{"n_mels": 64, "hop_length": 320, "win_length": 400, "drop_path": 0.15, "moe_every": 2, "layers": 10, "width": 256, "loss": "cross_entropy", "gradient_centralization": true, "steps": 7500, "warmup_steps": 750, "weight_decay": 0.2}
Rows from block 3 of a small sound classifier, named by matrix and row number. Rows with one number within an expert belong to one neuron, the router's apart. Each number is 128 + 32 x the weight over its row's rms, rounded and kept within 0 to 255. All counts start at 0. Numbers have three digits each. After the name is the row's rms in percent of the matrix's.
Before each expert's rows are labels from the 100 clips, of 14848, where the router gives the expert most weight on average: "responds to" is what is common among them. Only what is clearly more common there than usual is listed. The data: short read English sentences (LibriTTS-R).
# router: router (model.blocks.3.mlp.router.weight, 16x256), inputs 172-255
# up: expert up (model.blocks.3.mlp.up, 16x256x256), inputs 172-255
# down: expert down (model.blocks.3.mlp.down, 16x256x256, transposed), outputs 172-255

# expert 5
responds to: voice: female
router.5 109:038144212112152135084103155146136126160114097134087146141121102090119159100098136137155149171171151128159118084158108133161170159135147116134089131134169132153110109069114176130146099099130167148105132071193135182123101120156106141163126117139112167145
up.1 081:025081158173148099199108223132158185154116136113189155080101154160199140141116165096105126154122152156184143095101023158140131110064111126132134111152032150149118145125088105186105118117131150147121110100141173216095110117132111146121152137054072166112
down.1 095:161126152171127109115154115119135089057092142092129152083126120142105128141085252149114124148123152134143104157128109088143122114107114104174115197036129126111122107110148122144111155084139054120153135080179081062143129139146122203132101173174146174153
up.2 141:060069166118137160123098133131152081165111144116121134182093129045199145086092158158105156141149122102181116055125127107138108147159103110159104147174115098154126123092135141185152114136136216078120132108163197188055160071086074106103117124132067142153
down.2 166:125132155117121108168127106187114117107121133113140115098141186158121090160113159105110118188118203118120098092104099149148107123113094059149103168076102128123129105148149082168116174129138090106110150130112115112134138128106145150114138129109114116121
up.3 106:255131202121151141061129009139139128148116102124043178120060116084131128125145134124145163147177137101113096157141199126145119148162145123120132146085211130113139108130127174044103146132068082121193136105116085096144073161143095077090113128176146074122
down.3 129:186111188108128127152105123112136125094178107111138115202115154168180140104057104119166079128131126087082159123151142088133130131157152138137173043129123107091132099109085164097141070126125148117096151136143182151088151145120095065092143078110117145164
up.4 083:116062143161099087110091200141068168073116118126161182136105165143137164159104090133104129122154112127141095128107096121124110108094127124103152090126102150140094150164118103096112085126131065187095096088107179167151083179085120106138194136113212140101
down.4 087:180101092197098179083143162116184169099100119107149161141086096111139129099142119185160164105143117140148109135112172170162145072138146135116086128118115180148131138095074149122138128142145078125160091126169180135175061131150131137160084126201161152138
up.5 097:116057168205108111146114207139078206113139147172120188155169143184143183130086082108123109119145109174154144129061064173109131094090123168139126095157122128172123167150077142157100162079174088207180141104115156152159103146123149089208167145122167144097
down.5 103:098135066138113154142135159077163164109095110163181129106156107116111160123091136160151152111124073133134101152119122102133117109074131143137053170167089149167077174091174163140105113103130101106170046126122087119160084100137129183107097196186137121182
up.6 107:152145207107139120105115127137113085140116103137067104135092094075176155125131136124140109121119104084137100085246161058142169117187157099100093112104171131108102098086130170087144107109102169057129122175172065160097151069147117185124141116133112092113
down.6 111:155101127113146127149116177165143121124168083099100110149122126154138122118162081136147101148126154103121168104111148169103146135150176144140198059103126089133131101203110111114122060178112149126100165117112160130112158092131115070126158122098139133076
up.7 088:163203180130152123082114052142118094142127109151078079100151119120120097122155096079170073104136125125102113125200119081117164152149173167125120179101169127097108140063106118045100097113123136117084107156131046100137110168113163146097167125165157084152
down.7 097:094138153140117148130121154142101099105184100161122117092156134152145099142157031075187086133051086116140172154173156144181146135102158158122196086198155129116107126170148124098123093147116196126122096159092142170100166130124120076109116130068085168108
up.8 082:085037099150111090206093130137119129186134094117170176114123152121171108140094127105148144173109134137121164095087068104137142093124143151099138123144008137116123075105090103157169123121192156150152119091177161128061100073128079164159156129131073175136
down.8 098:177115124153128112100135092126141132103120133081094131065124134120119084163123183151140169144144128130181069136115081175167115084119071104154116140126146097159134148062171124177181161104160110106137122117134108140145136195059087163156158161181105179154
up.9 106:071105120156105084211124159146108122107136110060232164102203154174106134152080128121119039141129202114101128125097074157147121142121133132186124146148088101124137189101135124163143161162164140137081142083187127144138122109134115137167162132084100154115
down.9 109:080163120162089123095146121124131082086089141108151169087199121119095154137170174165104134127096117128160101110137117078119112132140109135123081216138151080100093180117164104131129175082148113129134101153127095080142146156108129209118125176127125124167
up.10 101:196141144160082166123155134168126177091121152126094137144195117182073132096200132120138140130135085175144129100067163138102113116069133129090139149153143165092158167166178121120067139117128074211138134145066134121193106116150138128136116129103181061130
down.10 084:135118115141127112092101165127141144161076125108084115189074101128134195108137146149145152127155099165176105151113088147095145128123135165100116057169087135178116185113063155093156114163169150155126074149155183143165133117147128104147089092174124116163
up.11 092:118089175129124118147157130120174100134101126116114100190117201087191141164131148109088163105113171046165130117165170091135111119169131042112145153101148120121120129092200154108129100187115153123122084089135203151134152123092152158152079054112126180119
down.11 090:162113157140139154051147113150175097088157125087098140063109131098119101153182147140107126141156115084113119170142110125154099165134134063113170115128143133096152124106108163137078143144056125149124149140162100199169111128168129116153142179079104100165
up.12 096:222122187135157127085137035176109134107132104126091112147127143151121110146183120093145100161133140087100064137179161088113130137102169093106072138077216123150134125164122110069078135080111122096126149115109088115137131124123122142091166172117120083099
down.12 098:113133124067144193145108156103046140099155053125116113181129173159154166112149053131147156105102124135040217157132127093119116158118170110130172049132133094107097114143091145100140092121114165110073155138112165163137136093122143086138133108080146160138
up.13 115:089073079170123093112122216121080149133120075080160142141121096143162191155153089124125142129089166098101110105084082163124123152092135153137182114149131143149123192118162129126133106168105113170069113067127125191181125156158116160140168143114179155149
down.13 108:110117145160104157097168118083126137092074150092165140108111097094130115165168136134084115075155109115085105194081137115104129152125129169129089163140136121155152095135176116088116152106149102155162065142078125116162074164170138172157101158152166085144
up.14 117:033072076099101094159105163145130137114133082110171112105109112187131134168134081133126091124101182099112124158115084166145117101149106101151125166150087134136104151123137108145158131154119122111061126075175095171124150165119158161145132151131167181148
down.14 103:093148121171072180139168111091151087121114154099112108061157122126066144149137185171118162096112105141130093131153091125116098132108121173104097178143150137094133134101165113149143171118081085114159112160124114152181111183113179157148100166201142122175
up.15 081:118035121160111142220115132130070165115179115110203205129180163168102161151125109098146124153167180153154175116125102144146155112086131166082126127122051071175110161107067116146098146122164099199105164091098159125148139123133119096122152137112133154123
down.15 079:119110133107134100085107124079162167109106125170086096087144110097136111106083158135107128134111152199180088067119161167137141101137119126148066190111182121147112148154113130150108119137148132106195085110115036142102167146126120232102133148178113084127
up.16 116:192161181135088133105123169128097181111116135118119161081231111170083131149112065111153142113097079178176106113058145172060123107103131180098131139115160180113171189159119123109059139134113100220142154120116124139199107114120174104155152163135208092106
down.16 096:132145089175119119097143131080189149157133117129147165197076080157145167141115102164128192064133071168166136167144125094097135140141123207138105152146142121157119132114131162123153100192113124140087103173133187122148107096173108154143093115194095093128
up.17 129:083214081122132131203159076128109070104146138104199083084159136154176125121139176129140085101124165082117146132163147098140093102164142130208104207106122094077155134123138087163194123121155144041078143122180122098066183090122152102084125150104109153107
down.17 090:136170115167115138053177090095133107154131144163141123090120081084085137156176113099176132112092095127141130116139123094131137146113118171127074162147116112121099164158078088122104145098119130158155126143141070128177100166156148139132120166125134140167
up.18 089:107097163084145191109162071132156069159114077162070120154083111072141145051080147131156117090157115110146138077132149036102164143182125129136083146160144101146138070106180123129129089194091158086116105164165136161122172068135104173118122096147075116184
down.18 089:088111123137113108168068116190085162126134169103087080070149114135134064158147126142133082129100202107143154066091133176088120083149093110143187157171153142123145123149108129157056147119135211151084153096103092157124167129114142111115193168119101095127

# expert 6
responds to: voice: male
router.6 103:117118110148115094159074111074145127176119121119140091168158143096112049101090145099130118109138076156158134142092096104133115093171094151113106138071118126168157116117119123124131161169109116132096097109166183085088211141123177136166076135122117169139
up.19 095:034173106078139148140130133086145116171075084130107056108146121084079114139110110114056137050111077173124143158116122122120134128106103230084088087133165109134079149096070110113140114121070167163067135192136102134177152172110162103155034143169147091184
down.19 091:138140133156087154086172125065140137060130178148130163167113132117144165111146119097144102051142097070073147161107170140056104129155163156137131108165105117064114161167159083128085133104123110150166084130097172129170125161182134082110103074133129098153
up.20 123:098146145097111085126069133106134141089096149138149131061130124170101098196128107097102159188129149074146104099133100133139212096141132102110165129136128116096160085134122084135098134125112124107161114167085102138131100103132150182031230124114147128118
down.20 095:084104133129131121164067128119132152203161177111187163092124139130164134121093159162130130094130087076151166163115145140158122085116136141099129107165143173160153140102072144176150108154137155108161120111193176120108066146048105145129140172099091143109
up.21 108:105170173087133134123106132181216141121176146133130189054151151107092144081096153134150091136146224102105117145110064178117179139146151140196126140089155132163117118158130153166114152117112095097171134038120087119151133067172109166116189096113131168140
down.21 099:169132047103142118124070179173174165180143064121142103088094101143164169129134137101163104093089082141152174130173163167184129101137129158083100053150138122171157115106170154167178137125123124088063163140167121132063137094103082118149159158125117199118
up.22 101:054162132112130087148224103132201130176118112131082083116128061071152160116122087142113135150123067128133143151103080153139160159160124116130090139042153156096105104057044106202111105145141172142088135170130114177162126132124178135096064136115136130123
down.22 130:089109147175098108141156077115093119078115184117170129146121141160111086164154164094119194112128124143149083172107097102081141096160105175149160147108100102120157153158159098087109174118067095141177101133141144090147187172163157144154077110167161137189
up.23 089:107186064149096139189164102114116099100112129113116117096161129137085065115134143084098168171048166127136082158146135157150143107112111173127080157126167121128194084166107137110100104142082091136064166198148132136110195140124173116170047072119121140085
down.23 100:154092146136168130106173161127148148138121127151112157110089113110159184095101125143132097158150145139110163042110159119127050122125144071137185122186126127138141140167132178158167117128089122125143104089081135138087139121236141093098147165091128134110
up.24 102:131123123138040161112102144142144127073108147160111123104090153144157177095117136152145121102112181107156136071127178101120134157160112099137087115078110067082106108186192105164146151122101113082198122131118121140122109116122087152162148171144115117164
down.24 081:129101120152208146136111112145075100120183111097182101116123157146121146073123100088120125093141114117116128158093078163145129115184135151105162150124120138147105131183096130107103107161127156125065172097126147156145124142145131095172083166147134109160
up.25 095:137107146155140136139107147072121077100099125119199086142122097147099173113201095086117128120119122144092121199171127090099126155143143174136115103123140147103084166139167133081140084118089097073138085212083123077116112109109134144155150127158143129236
down.25 110:113127104167140155084104124049133129108157166117165129126126109100153142141091100150111155092106119115188112120050119153146099123128147130080121132114143119120140161108090112198118072124126158151094114102126125149129112170074094136138143120133158132147
up.26 112:115076112185117159150199116152167143142085125102103164082076099149129132094098119172143144228140105084136129106089163188072108101113108132099123106131124135151134106128081067177112117130145119223124155130123132154110100155166099147197096129154071116182
down.26 093:143100138124158148138172145171085067128084118186079118144185143122078145113169122089090134168165165183153124147207118079120190144092120112078154135131127123077116124187145129126069181170112155105087160143086139162130126087123141130071107083108094080106
up.27 090:083217125170125145139125112154091180138066106122078109114142149154095095146136069119038119126089108135126088103120104130148112149163125141139086139154166121140128126099094149104149078130191118133087194145169142165121156140109131175203113164160137129154
down.27 093:161170066172090172105201069134145112100123090105136046153144146149112136145134136183106161089108120108074134106095176042094117178100146096134138115134107117113081151155149159173143109069184102167158132161093142083170116111185125100146136191099168094131
up.28 083:192061126110121133138138157160185109110137176086135192116098128103154140105126112110188121143146110098072095100089095148158123131161125138112147143128070135139154081161092140143085147149086110121130164068111115114190116164172108142146131095102158136127
down.28 084:108121147138132095086151118099141112114149086157100109174112121134137167091144087120150160142153097097188138143142143153056132169161113141145115122113128152031140111101091148086084113139112171135069061120133150150125112124075093141120121151091091100098
up.29 082:144175149074100134137232065158214101145115104141078075112202118178095079101118144106116136137082111085146124187148159079114123160132101221135115114145170150139133097109131139065150109118156106169092234206115129079135154138142151173185048125116136128091
down.29 092:163118109154157184092235117139111112101137157135115147096114115078146161134126141083159122144162120082121129096139116166147103150139124127137198142166153106106117153160169148170122130129094150124124135085061147187132060134179133079107178130081123104070
up.30 096:059185107124171114123153161129141167200127088125098060113137079094114099127087121164092151148083096136135138112100091101128131106113125170101082145127131139159104120104078101143146124136168191102064194197155146180146110112103146189125073175103107126115
down.30 111:097160161129088133116150123106116114076077137156154088069130149188082058174137146156120154074128096131110139166137102078090124176145115200130132191113109130089134135132183098071131199020110109167177086140126038097144123152114173139131148114117108129174
up.31 094:096119119065136184087141165090133138112098116149164088088139136148139123105110121152075079057107084157099171130110108146135119187157120158126121069155146127076095206126112157139144134150143176139123105176138129105145146178102139143129177201151178130192
down.31 107:148163103134150122160089137092064136104117104121153120150154118196119103133122075161154126070145067089120156179082160096085138114098162194139111106127136160110141090198179084109087121081125120102115119152141185162094122108134100102184110129092173114132
up.32 128:125142171100147113132092152118172147137144141136191182051164145145111110169129140129110115183110213098108112151102056178093148125127135120137140131096172112153146117165149156127108175143097094095154113091139100099147143065187111174094197093121138157148
down.32 120:152069082087140120117086148111134120173153156143170117145105166140157145081110106109155106080069107133129149125168164113179121120121135156097126068192135129160146125112113161178146084139161126082074133139150169159082115072087054120139141131126109156110
up.33 086:189074147142134118055144090081144062084183134122154186152107133176102111122115160106143060144166182121064123113098083123158173135151118115174140046145117151151095132159146190135132083131126116107159132076110141082187124132113115119141090067176151135151
down.33 095:118117122128161096164119153101136140144166122094115136201133131114141139102125086129128143151125129143144139164124077177109082072119112135118092065115124076145111135080077113179189119140139159125003124096190176153080110094106093082150123117202107167131
up.34 082:182110130114067159129059098155152111068098158138117121109097124139098149079148110095150112078116156137119172145117142080131133134170122120147143136082057122118064177141164117108154129090111148124183144117104114107101094076154103158092176144144136119121
down.34 094:123127099130174172173084138124103169125148113114120131138090143162188147123138077166132146077135110117117118181116084101170125133085074134069128115108126144166130095102115144119125103148153179117145119157140130145141108123111089158150110150127139127118
up.35 118:135156099074105130135152058162162116159146143129107101127200111105104082133092135151119161133134146150153131169147213127112161082102096135080154140090175164154186076132110104093137136136112128115080181226141095100138135138145120102125054080112099114130
down.35 122:115157141141106138082172111142147089138120159173096153060116108088075092173146131084151105171149170145084099066179093123165129151102135060099127200135160142177123117149116150123096154158114067130185135133110120137179113177166179172116157121107122098115
up.36 102:086143133107126141212130057144096098145122158119127169147167125140088123163104120132116170201125146120160096083138184110114136096111138112080107215138126118155193092144156102104097119150154109141044117178135114124111139159158166099167048030102097146095
down.36 123:128132157116121145108181102142130113187133175187097165174128111069118176119111153105091102160164164134142115045137127144117106108150146071099137189157124154128116130105099198115118161132097121140132133091125167157102141136158143147130139120119102112139

# expert 15
responds to: voice: male
router.15 077:116145126167172101109098146065122163120114082098124065126135160133107109200153103109097196170132098114162127149101135181137159217076100128092140080147151102159145200152146086125079142119145116170158070171096141151158124164116111143093152166132168088072
up.19 093:193162150116098108129094092187120118122149114104109156126145075074105106134149106139153126200120117123128160129126116131135106138118139123103130121109165166101157087137149132123109103133125094107127139132098096077136057163198133130135116100109094114106
down.19 096:129103112119208115096127148144095086120140094097082133134099121153082094187162133094103132135117173148148107101134151190153138122157109094078182182067100172164105139120126151075092138156113069162133151080105133120133114135151101177123116123148113086118
up.20 123:076140083081134144163104152102108143107118150185190084115136171131122105133072119086157107114115132126091094106125110124118114112108080156203090188174055098124118092133144116133151123100167158123131149117149148161118167088055140100099136129164124158134
down.20 093:170068125120140097118133173190104107154142133166119138083129114131081133179104118108108086180101179061176131131138141161139099161097136077077166147146113134184117094170096130165139137175135137160127122124119132176127135135137079131124148127174096074114
up.21 109:160147146092109078151157141162126127129108086084094138124121111106143140149153131094142146117133106047138103071110135129104169173127131122139114139077089162173111190130077111160088139119139150148130154174101136190104116119131118113110072153126136117091
down.21 138:091123104157122153143209104160106086161074168142149103157116099120086111169103194141085155128152164133123086111131102063118088114171085084121096183148125158130125184110121142152137143128154103144170186153125134108173146227132175163138126137115147105152
up.22 080:076073144129131066146106205049093099143115153131157121152092149139116126151107094124096117077129149146142103104135098182087162156132122134111137108187099066169152188173116141148138114152086107190181076127070156125217079140083146125144118112148174121149
down.22 088:157158076108158147158105064060137124142105071149187104097089121120176125115171084127138142078127077121083145124127165119077127186093162177130127133118128109145113154150136148103141117086096108106116117115166092085127133088154151143142142139141151105139
up.23 114:053127139111109136133127149064112127138163192161132136098204129153139130107074142089101055095123161193156089130146073156174126109094109169147110169158140107108160083129128127159137145180123155133124080122138169134130177100073124140076112107142089160140
down.23 120:162092138102135074144086186150106144148181121162096124099110137095158115130135105097159102155088167094104168108090121185151117149095160113120204120106156122136123095135111126121149082148161172086101173107077117156122158091105115103078159130114113153060
up.24 110:188155148102079148109163125255111159131153106144045156065114114141125153141141116102131150225090117078143130115185127093125133130114166108097080056085144139113159096153142139136087120129117107108139174146079068082122102137191132093100110108105133142104
down.24 094:089117102155159107148136193200106102114116143130091080089126123104125175160126145109113098145163146110162101101145118169168144121162098120173058155163097133152040109146092127147073100148148134149108171130142106160144152120079135168133113158170115089088
up.25 078:136121100165176045110114124066115093080093123143139063107118139146154121138104087124110126050112131133151082214095163107105130171138101170083160104137120116154086228127072141116059106141120127175161091068095127116144138131137134142106140152174147067133
down.25 083:187147182165064164146114156059106162059120141138132087215128103128143169082117079158141161121104139097117144146180178055112091138211102136140134093095093114095132133133143127139168141123143128113127060159109209139165130107135108098101117107122179188104
up.26 095:212178068047104148079182092201169116157186093177070117042103123159148106113127144091182102212124110136104122110117135121118130141151133090110124136091161125128106087157159141094116123138141101110150160130086065113109116148174120148124116089132081094076
down.26 081:103092121160184123149163159169178162120132079163125107106158083076062122129166110104150115154156105104150079153141163200088136153116168140082123137150144110132133095158068159127090102137142111142119157172096119094143150053109124126144128132158134109090
up.27 107:113155142146147136169095074203150169094137163124125143168186175178142075097099148123071125144140148125144097151115129115137173052124100097138102186091145085096215076149121101127129149139156134119183147129154153107084173111085125185108136126130073137135
down.27 106:142116155103117095132103173165163144111148080160094142109115137128128147149143132113142102100109199120170150123116145163180120097124154131079172121093177120118197101134088116147161142161159169084168139090117156126110104102111075138099124159130121139059
up.28 086:095141079143169097134126154083108098082089131116158062129116139180121112137125086184070142018098151166120096140112131109156140192127151101085198129193112124135100189125108124123136137140118103154136105167126148161162146159124111155152137171147136090156
down.28 094:125133179165106117119160073076153114077100160073171136150164177136133148108126182151159151103170131102147149184147101073130137098126103159201144103120130151115160136092159112053147190140075145128171090164156101068101096094069135146129117113129141165172
up.29 074:131117095166152081110134195077110106083090076157127059176113110116121112128115106098093142120120140128119097144130106147131137183133128181097154121083098120152130226164119128139125172151143141138170079182109155162131111169127105135114134121100138103139
down.29 092:126161143122095191139149115095153121096134150116109110136145145137098122110086163188134103156113122153154147133135101043110096102163124122229143136168131130071134158133196131093120150108123137113121066156191117081107143166131139141142146104120132116128
up.30 119:063158176133126142130113095065135139144135194162176129101193174146121121138084129077117097114135150175114155147174131150181162113129122159140182137147146104081201069100143136152148166169095160096097081136141104134143148084090141143067132111078076138120
down.30 108:130123132058159097102124113093088143122204114165154121056116139131164110187109112101158139111079131066115115140147131189127174164099166151084144108168158130124142133172113144155134097131102128107134153111066076137148083095123105130117121142062097166085
up.31 111:097106095149131140163114169097118054125187216114211159127148132134130116150137099080108068140136151101125129063130079105134123141123130149168174184206023117118119160101116160142145065140113174105119109093153160142128193063117157058122154099133124101123
down.31 093:104075100151129064124088215163101110132112114119069080111119150109113146155177095083078078172148144070130104055111131190125117168109107051082154100067149150124091122132105120150117107193160116174132173103137144193133140078131132114124148155171150114087
up.32 102:186178131148121137084147056211132172099111140095078135125144070128112111158183115114127141173082114090174169156168177097134142135111146089113089173062168118130154104181155115140139163133147109124093188160128134134107115171172136151105112124119123115054
down.32 101:132074157163173081120145154163173098100106158085076110209111153141119177140143153141092117167132173139127133049118165132121143057131124024091138180087078129141073120137094120175108085151177107121084105082177153155162126133134124127149100150143123112124
up.33 086:092092117170142109127122167025179112119110089099165076142106154168091107148122097095081108048159150145114100149149108145137154203108097150157177148177148107145170214153114116119115123146100112131151083114136146171166109144120109105126172114164153093178
down.33 099:159102175102137155139061094036112083200112083161174160104132146097137116122156129157171151148152071147113137153114115091140117114125097148165147138140153147131060134107101144123134127108037207119097032152154121141102111123166143124105151162133120126156
up.34 096:167159147120125122125141065222123191117139112116056131124114058114136113124173104127181163185109117104151148174166133124139103124132158096129077117031144117130145089166160097155110099161136136140107140113117111121106101165200110137142101126098084123086
down.34 103:130098118156127139077165144153108131069109104099101115185140106110078104151166145133065124119204178144148114074074125172184103124157139074109117151064083133126085162156133097092124116131155096113169156097161171138138117140117171098186099159156175129065
up.35 120:129106076141146115166132180071096084117194148107153151165157105141113192097105128080097087091120136097113149093147084099116140133150142112148168128180102163109118141103093189124157107160100140095127122056133187142180161115133142121130143052131175154174
down.35 092:165079104137131087081105181150083183130133082117131121097135138117112148110142039089167078195105141078089109076109173130104119158069175165080184112120144175173118131134116092142133095148167133145065148132073182195112167088173096092119122156148144164096
up.36 096:176164141101101172071130102218152144162147084156067133072109091112139085117122122096186123203068113112101133121155169126103122167133132107142086146110141152164127102175178162124139108116108093093150161128076062104122094160187146111073101149114119119070
down.36 089:107085069160122100152142138178134165163118096068109133149152088128097181132138123059127113153143143115153146061137140182110205107139071066144106100142119123147087136160067165157103117114203130135098160118097170155099163106087117136153119160179106107133

# expert 3
responds to: voice: female
router.3 085:093082093158111145131176146081135127162123131117136138103126133116138161145102085126120125146147067128143148083074116153109073168141175141139174136156069176133107166124099134169123100153132175183080079064139148193163090133102116115101166157146137093177
up.1 078:211172090175114195119159065086122123124180057069164121130117117142109118092103082086162133116081107112102135109117170130107103122109204138126130106158137153158118168120126127171146083148133151162084136102118156138099139089128128128130094141166152109139
down.1 089:122082151158132096105074102150098149173124170115111136092142100132092115124112144140105146144137170174170123147095116111120174135170055117137190173145073113178170175147042088145126155114133148178191150119164105115192115052170084146139127117188110143139
up.2 102:116146200141113120105107122201102079125128153098074136140099127125131154063103142089201143154137088101153143112192138128152181117184129096128127129132148159169137119109106202086119103077130152126140108166107107111085062086103083087146104125156155095092
down.2 094:150116114102118122084103120112160153166108121183093144112113100154114078178094143150146144096170129136201118154085116195130170111180139147099171144174105071147130146072155135093130141149097159156135112094077071123179157217083077173102094104174117139153
up.3 081:140115036159129159121130145076100084155173166106137115116117101137117142093134077105093099141044158129143086150159106133091066131138227140120184114159093121161119121147139104163137115140130140151086128106163150151109168121157153141118120082142111141150
down.3 083:126122143169106148162169131143117170062104113148137168139113144091085140116149137110187145137119166112082101051130111124100120219089125092140126132129152069089142114206104150124117125109120136098166150100139156146136158065114116115137204086132126092108
up.4 087:118136081154125197123122125059083123160132127098161109102111139116118103123130052124096152126106179125111077118123109164112082161095150152150146046187136144106158109135166109172139116157113092155065135126159135155140088114112127089139140073141081127158
down.4 084:125108106132106151161160116181164118085110127137080144124076102149092114097123163055164142185149211115054110077164146132074124127111137057125129124134157128128090132152107116165110144112130169121170166111143130155125172083176087110160132145143166180132
up.5 093:135132153083116137093176136150171069094099116123095179196153139131158182140138181169120120132185134126137127137126132125139157136147146110150161171120140123079193144107135147092203141130143128108216114142155114110114116079129082090099135099078129119132
down.5 104:134104127137173137095072149117128129128147103152143170103148152127151124148128091170109125097130104102183170141085073159148175127101145085121177130133135142066103142098151119135131137170107125146119074100132053126142121215071122148115158104133126097156
up.6 088:130072107192124116146119183026119065128160092133145136099178142142146121093154098131144110185053115118155093139150107119120101139136164136130128104116137097117123138163114125155126088172091127134067142096190132100120142076183124152100111116172116141161
down.6 100:174087153141135087081150117126099143176079140169084120103076141081110102164118112148120192143204119182187103094074174159081205158145111090144146133115114128101131092111078087130122138110101113181164111113109165132164067033126114121108122116147161106136
up.7 093:168152122133114159122120104182112075087141128148134203116149097143127164109142171137180125104169133151107136121132090107105116136177067142193132135157127120089188131111211169091129176091104121121189081117114085127112134129081126144140156131104111154137
down.7 089:091138064116122162125064166117123131126178090140148193059178150140144192138205113128111116085108138132150156148108074133191107162098114183149093108116104153090116148148124146091113118165127126134100082160095160125194085186140151162157144143075149161130
up.8 107:065134129123125169154098172083112108129146120143161043145111156065091076140120102089085147137116189090162105099137086130159086112104145123165113122130166118161139112107137118184090090126158144144094113105216125197116169071098148141132133082144128150201
down.8 115:161107136155126087096178139171145144113096142075100119138066122113099100155144110095157137160192126124152111089118233163136158132155150076116177162102124124085122124164143116086083135145089122168125153113135147168135145190110185109132126134049136095109
up.9 110:169112052130145081185086110142131190143155111165132122071130121201137083175117131173154165157111144133120166159127098114111071092081037178092130131099101156169132073140117065129116134135133104122090106106140200108099154120135168137118136166141063124092
down.9 091:098182117177162170132163089127089123159115157137181164107211104173129154109169123123148124086145098112171112173112116134092136068123128166062095098176113175153124129161103114100092156136120134130153094102109074094143122160106155151118070121075082122090
up.10 095:143106056088196157165138127072065114118135000105129085145154131143142144106154093128120089126103120159096139130125145111113111206128156100083092072206113104092115126171090145119181104172133112139113136111129093142134116153093124150099122114148125117171
down.10 108:105140198151177056154114156120099116131156144148158155131107126158139107160135077082128161152166125151139140087167137136149166152157119112112169142148142136082127054141081157057093118157067138105151103136128108108100095034119142124136119104090069127122
up.11 096:145162046080149157180141129102092195126164138144177131184146135130095115133130093116082159079075151112106179126095135173106148126122125119138152116146141115111114158110127172151146087174065138120156228095142156120160137152111183130097092094118120161131
down.11 105:144100123163105075126084210162127171131140144094073088168073081152151174103152097157134106120098157174106167116116156186110090155142174110119173100104095114224088087150095160116172116135157144119151142116153217156082092067184117142106155135126135168098
up.12 102:077185132129123110127170127138142171173114117141124091138110131146130146148119140129103108119149169172166103104169128116245092109094077112135065136116124095169141107069159134149166168141152165115133151131189156145097138157131070170179099146125066160103
down.12 094:084155045122136116079138088109136167142108120101106061112130090128140162113105110143125064069122145162152133094131172148180026159120098149137100095200132117165136110082126143169155143092156100142117165115165105135132086150143161140085117203087116149139
up.13 097:139126185117107188100169136188120052110126122139144203189118153099121154173118216169120124134183149110159119121144093125171169153118148092164138157173103121119157147093090162150141162125149133123155094132124093102119136099144130098161093084097116169110
down.13 087:100125112094149147133106102136124093096156095204188086092140109116168128185108087124117099129103150175161158088101098177146131124142133136125096112131127076080103137107155101146100131135114158130109106133135066132125178182117141153079235122116128145142
up.14 107:133089153161162125114083122157183155166126139119093170124106096079115113100170133107183171200165136130161144137124132145130158139130115124099126100092160100179144081127095120105085096097102134131113103134117115135170051128147088075107121145190090099075
down.14 091:140150122057145126129142155103152102154074106149074127103115124083126101137085140129103156121149152101192122106105100171111124095143153126156173112166145134125123169114215110135105154167102095148061051107063002093166123232066145163124100084107108083132
up.15 071:115064098159115121140181111060111149105131074125155112094146087117113115149155109116111072158063098105101139128120128113105148185122191142059136085114194146090090178127186107162079101161107123164092090121119132157162145154079132153144173130120189109150
down.15 076:122100093093119140140124099131124141079098118102165142105168107112085136079100144107158156165107122165108115138075127115041151128035129166209129173164087186084072079144128124090152123122121173121158143087183143160117112106115134097183110097125145143136
up.16 087:155160173127130124095110115132178113173127136123141210099113092167117134109077171132194099146158089216147169163139121123167156139148045181180152115129099158163171101084103163079136084100104127095198121096143167094143120146156139111121105130122130124134
down.16 082:098171095139136110082126123187100132156140133113128094108169141179102149158139114158145171148109083129193118164104106156191122154118123146063146130135119166170136130171145076179125119138165098148174099146064054192133138168137181164096150144139096098068
up.17 124:110090168212097100157074152143146106114121186139148132186104159122143127153157147125094153105088150118151102137164081116173083074113091133166120139151079159201104094172101084174092125149131126117121133134188167155099104087130124109149098107146124189153
down.17 110:148111095151134128075188074135132141128117167108103141086119129117125123161170164052122157136173161088175072084104142178111152151127131069107186179088136155106108147179136133165086137154133107169152143123090077152167150095103143142090141165067134086084
up.18 094:136154169124148080126092137149141183189152130147103132181107092150124127126150173160204219170164062143148153132143168147114126071121061196084131106108119194177167032142089153102149082149079120133124087102109166100086103069136134151090126153169059124098
down.18 083:138131107177121126079084126101134129138115126135118099094177092133107180160163144099164162103136134102082145169145144185138071145130135163121077144120175162212105193153159128197105102143148134130126159093084077123179133138174151153192171153164088110100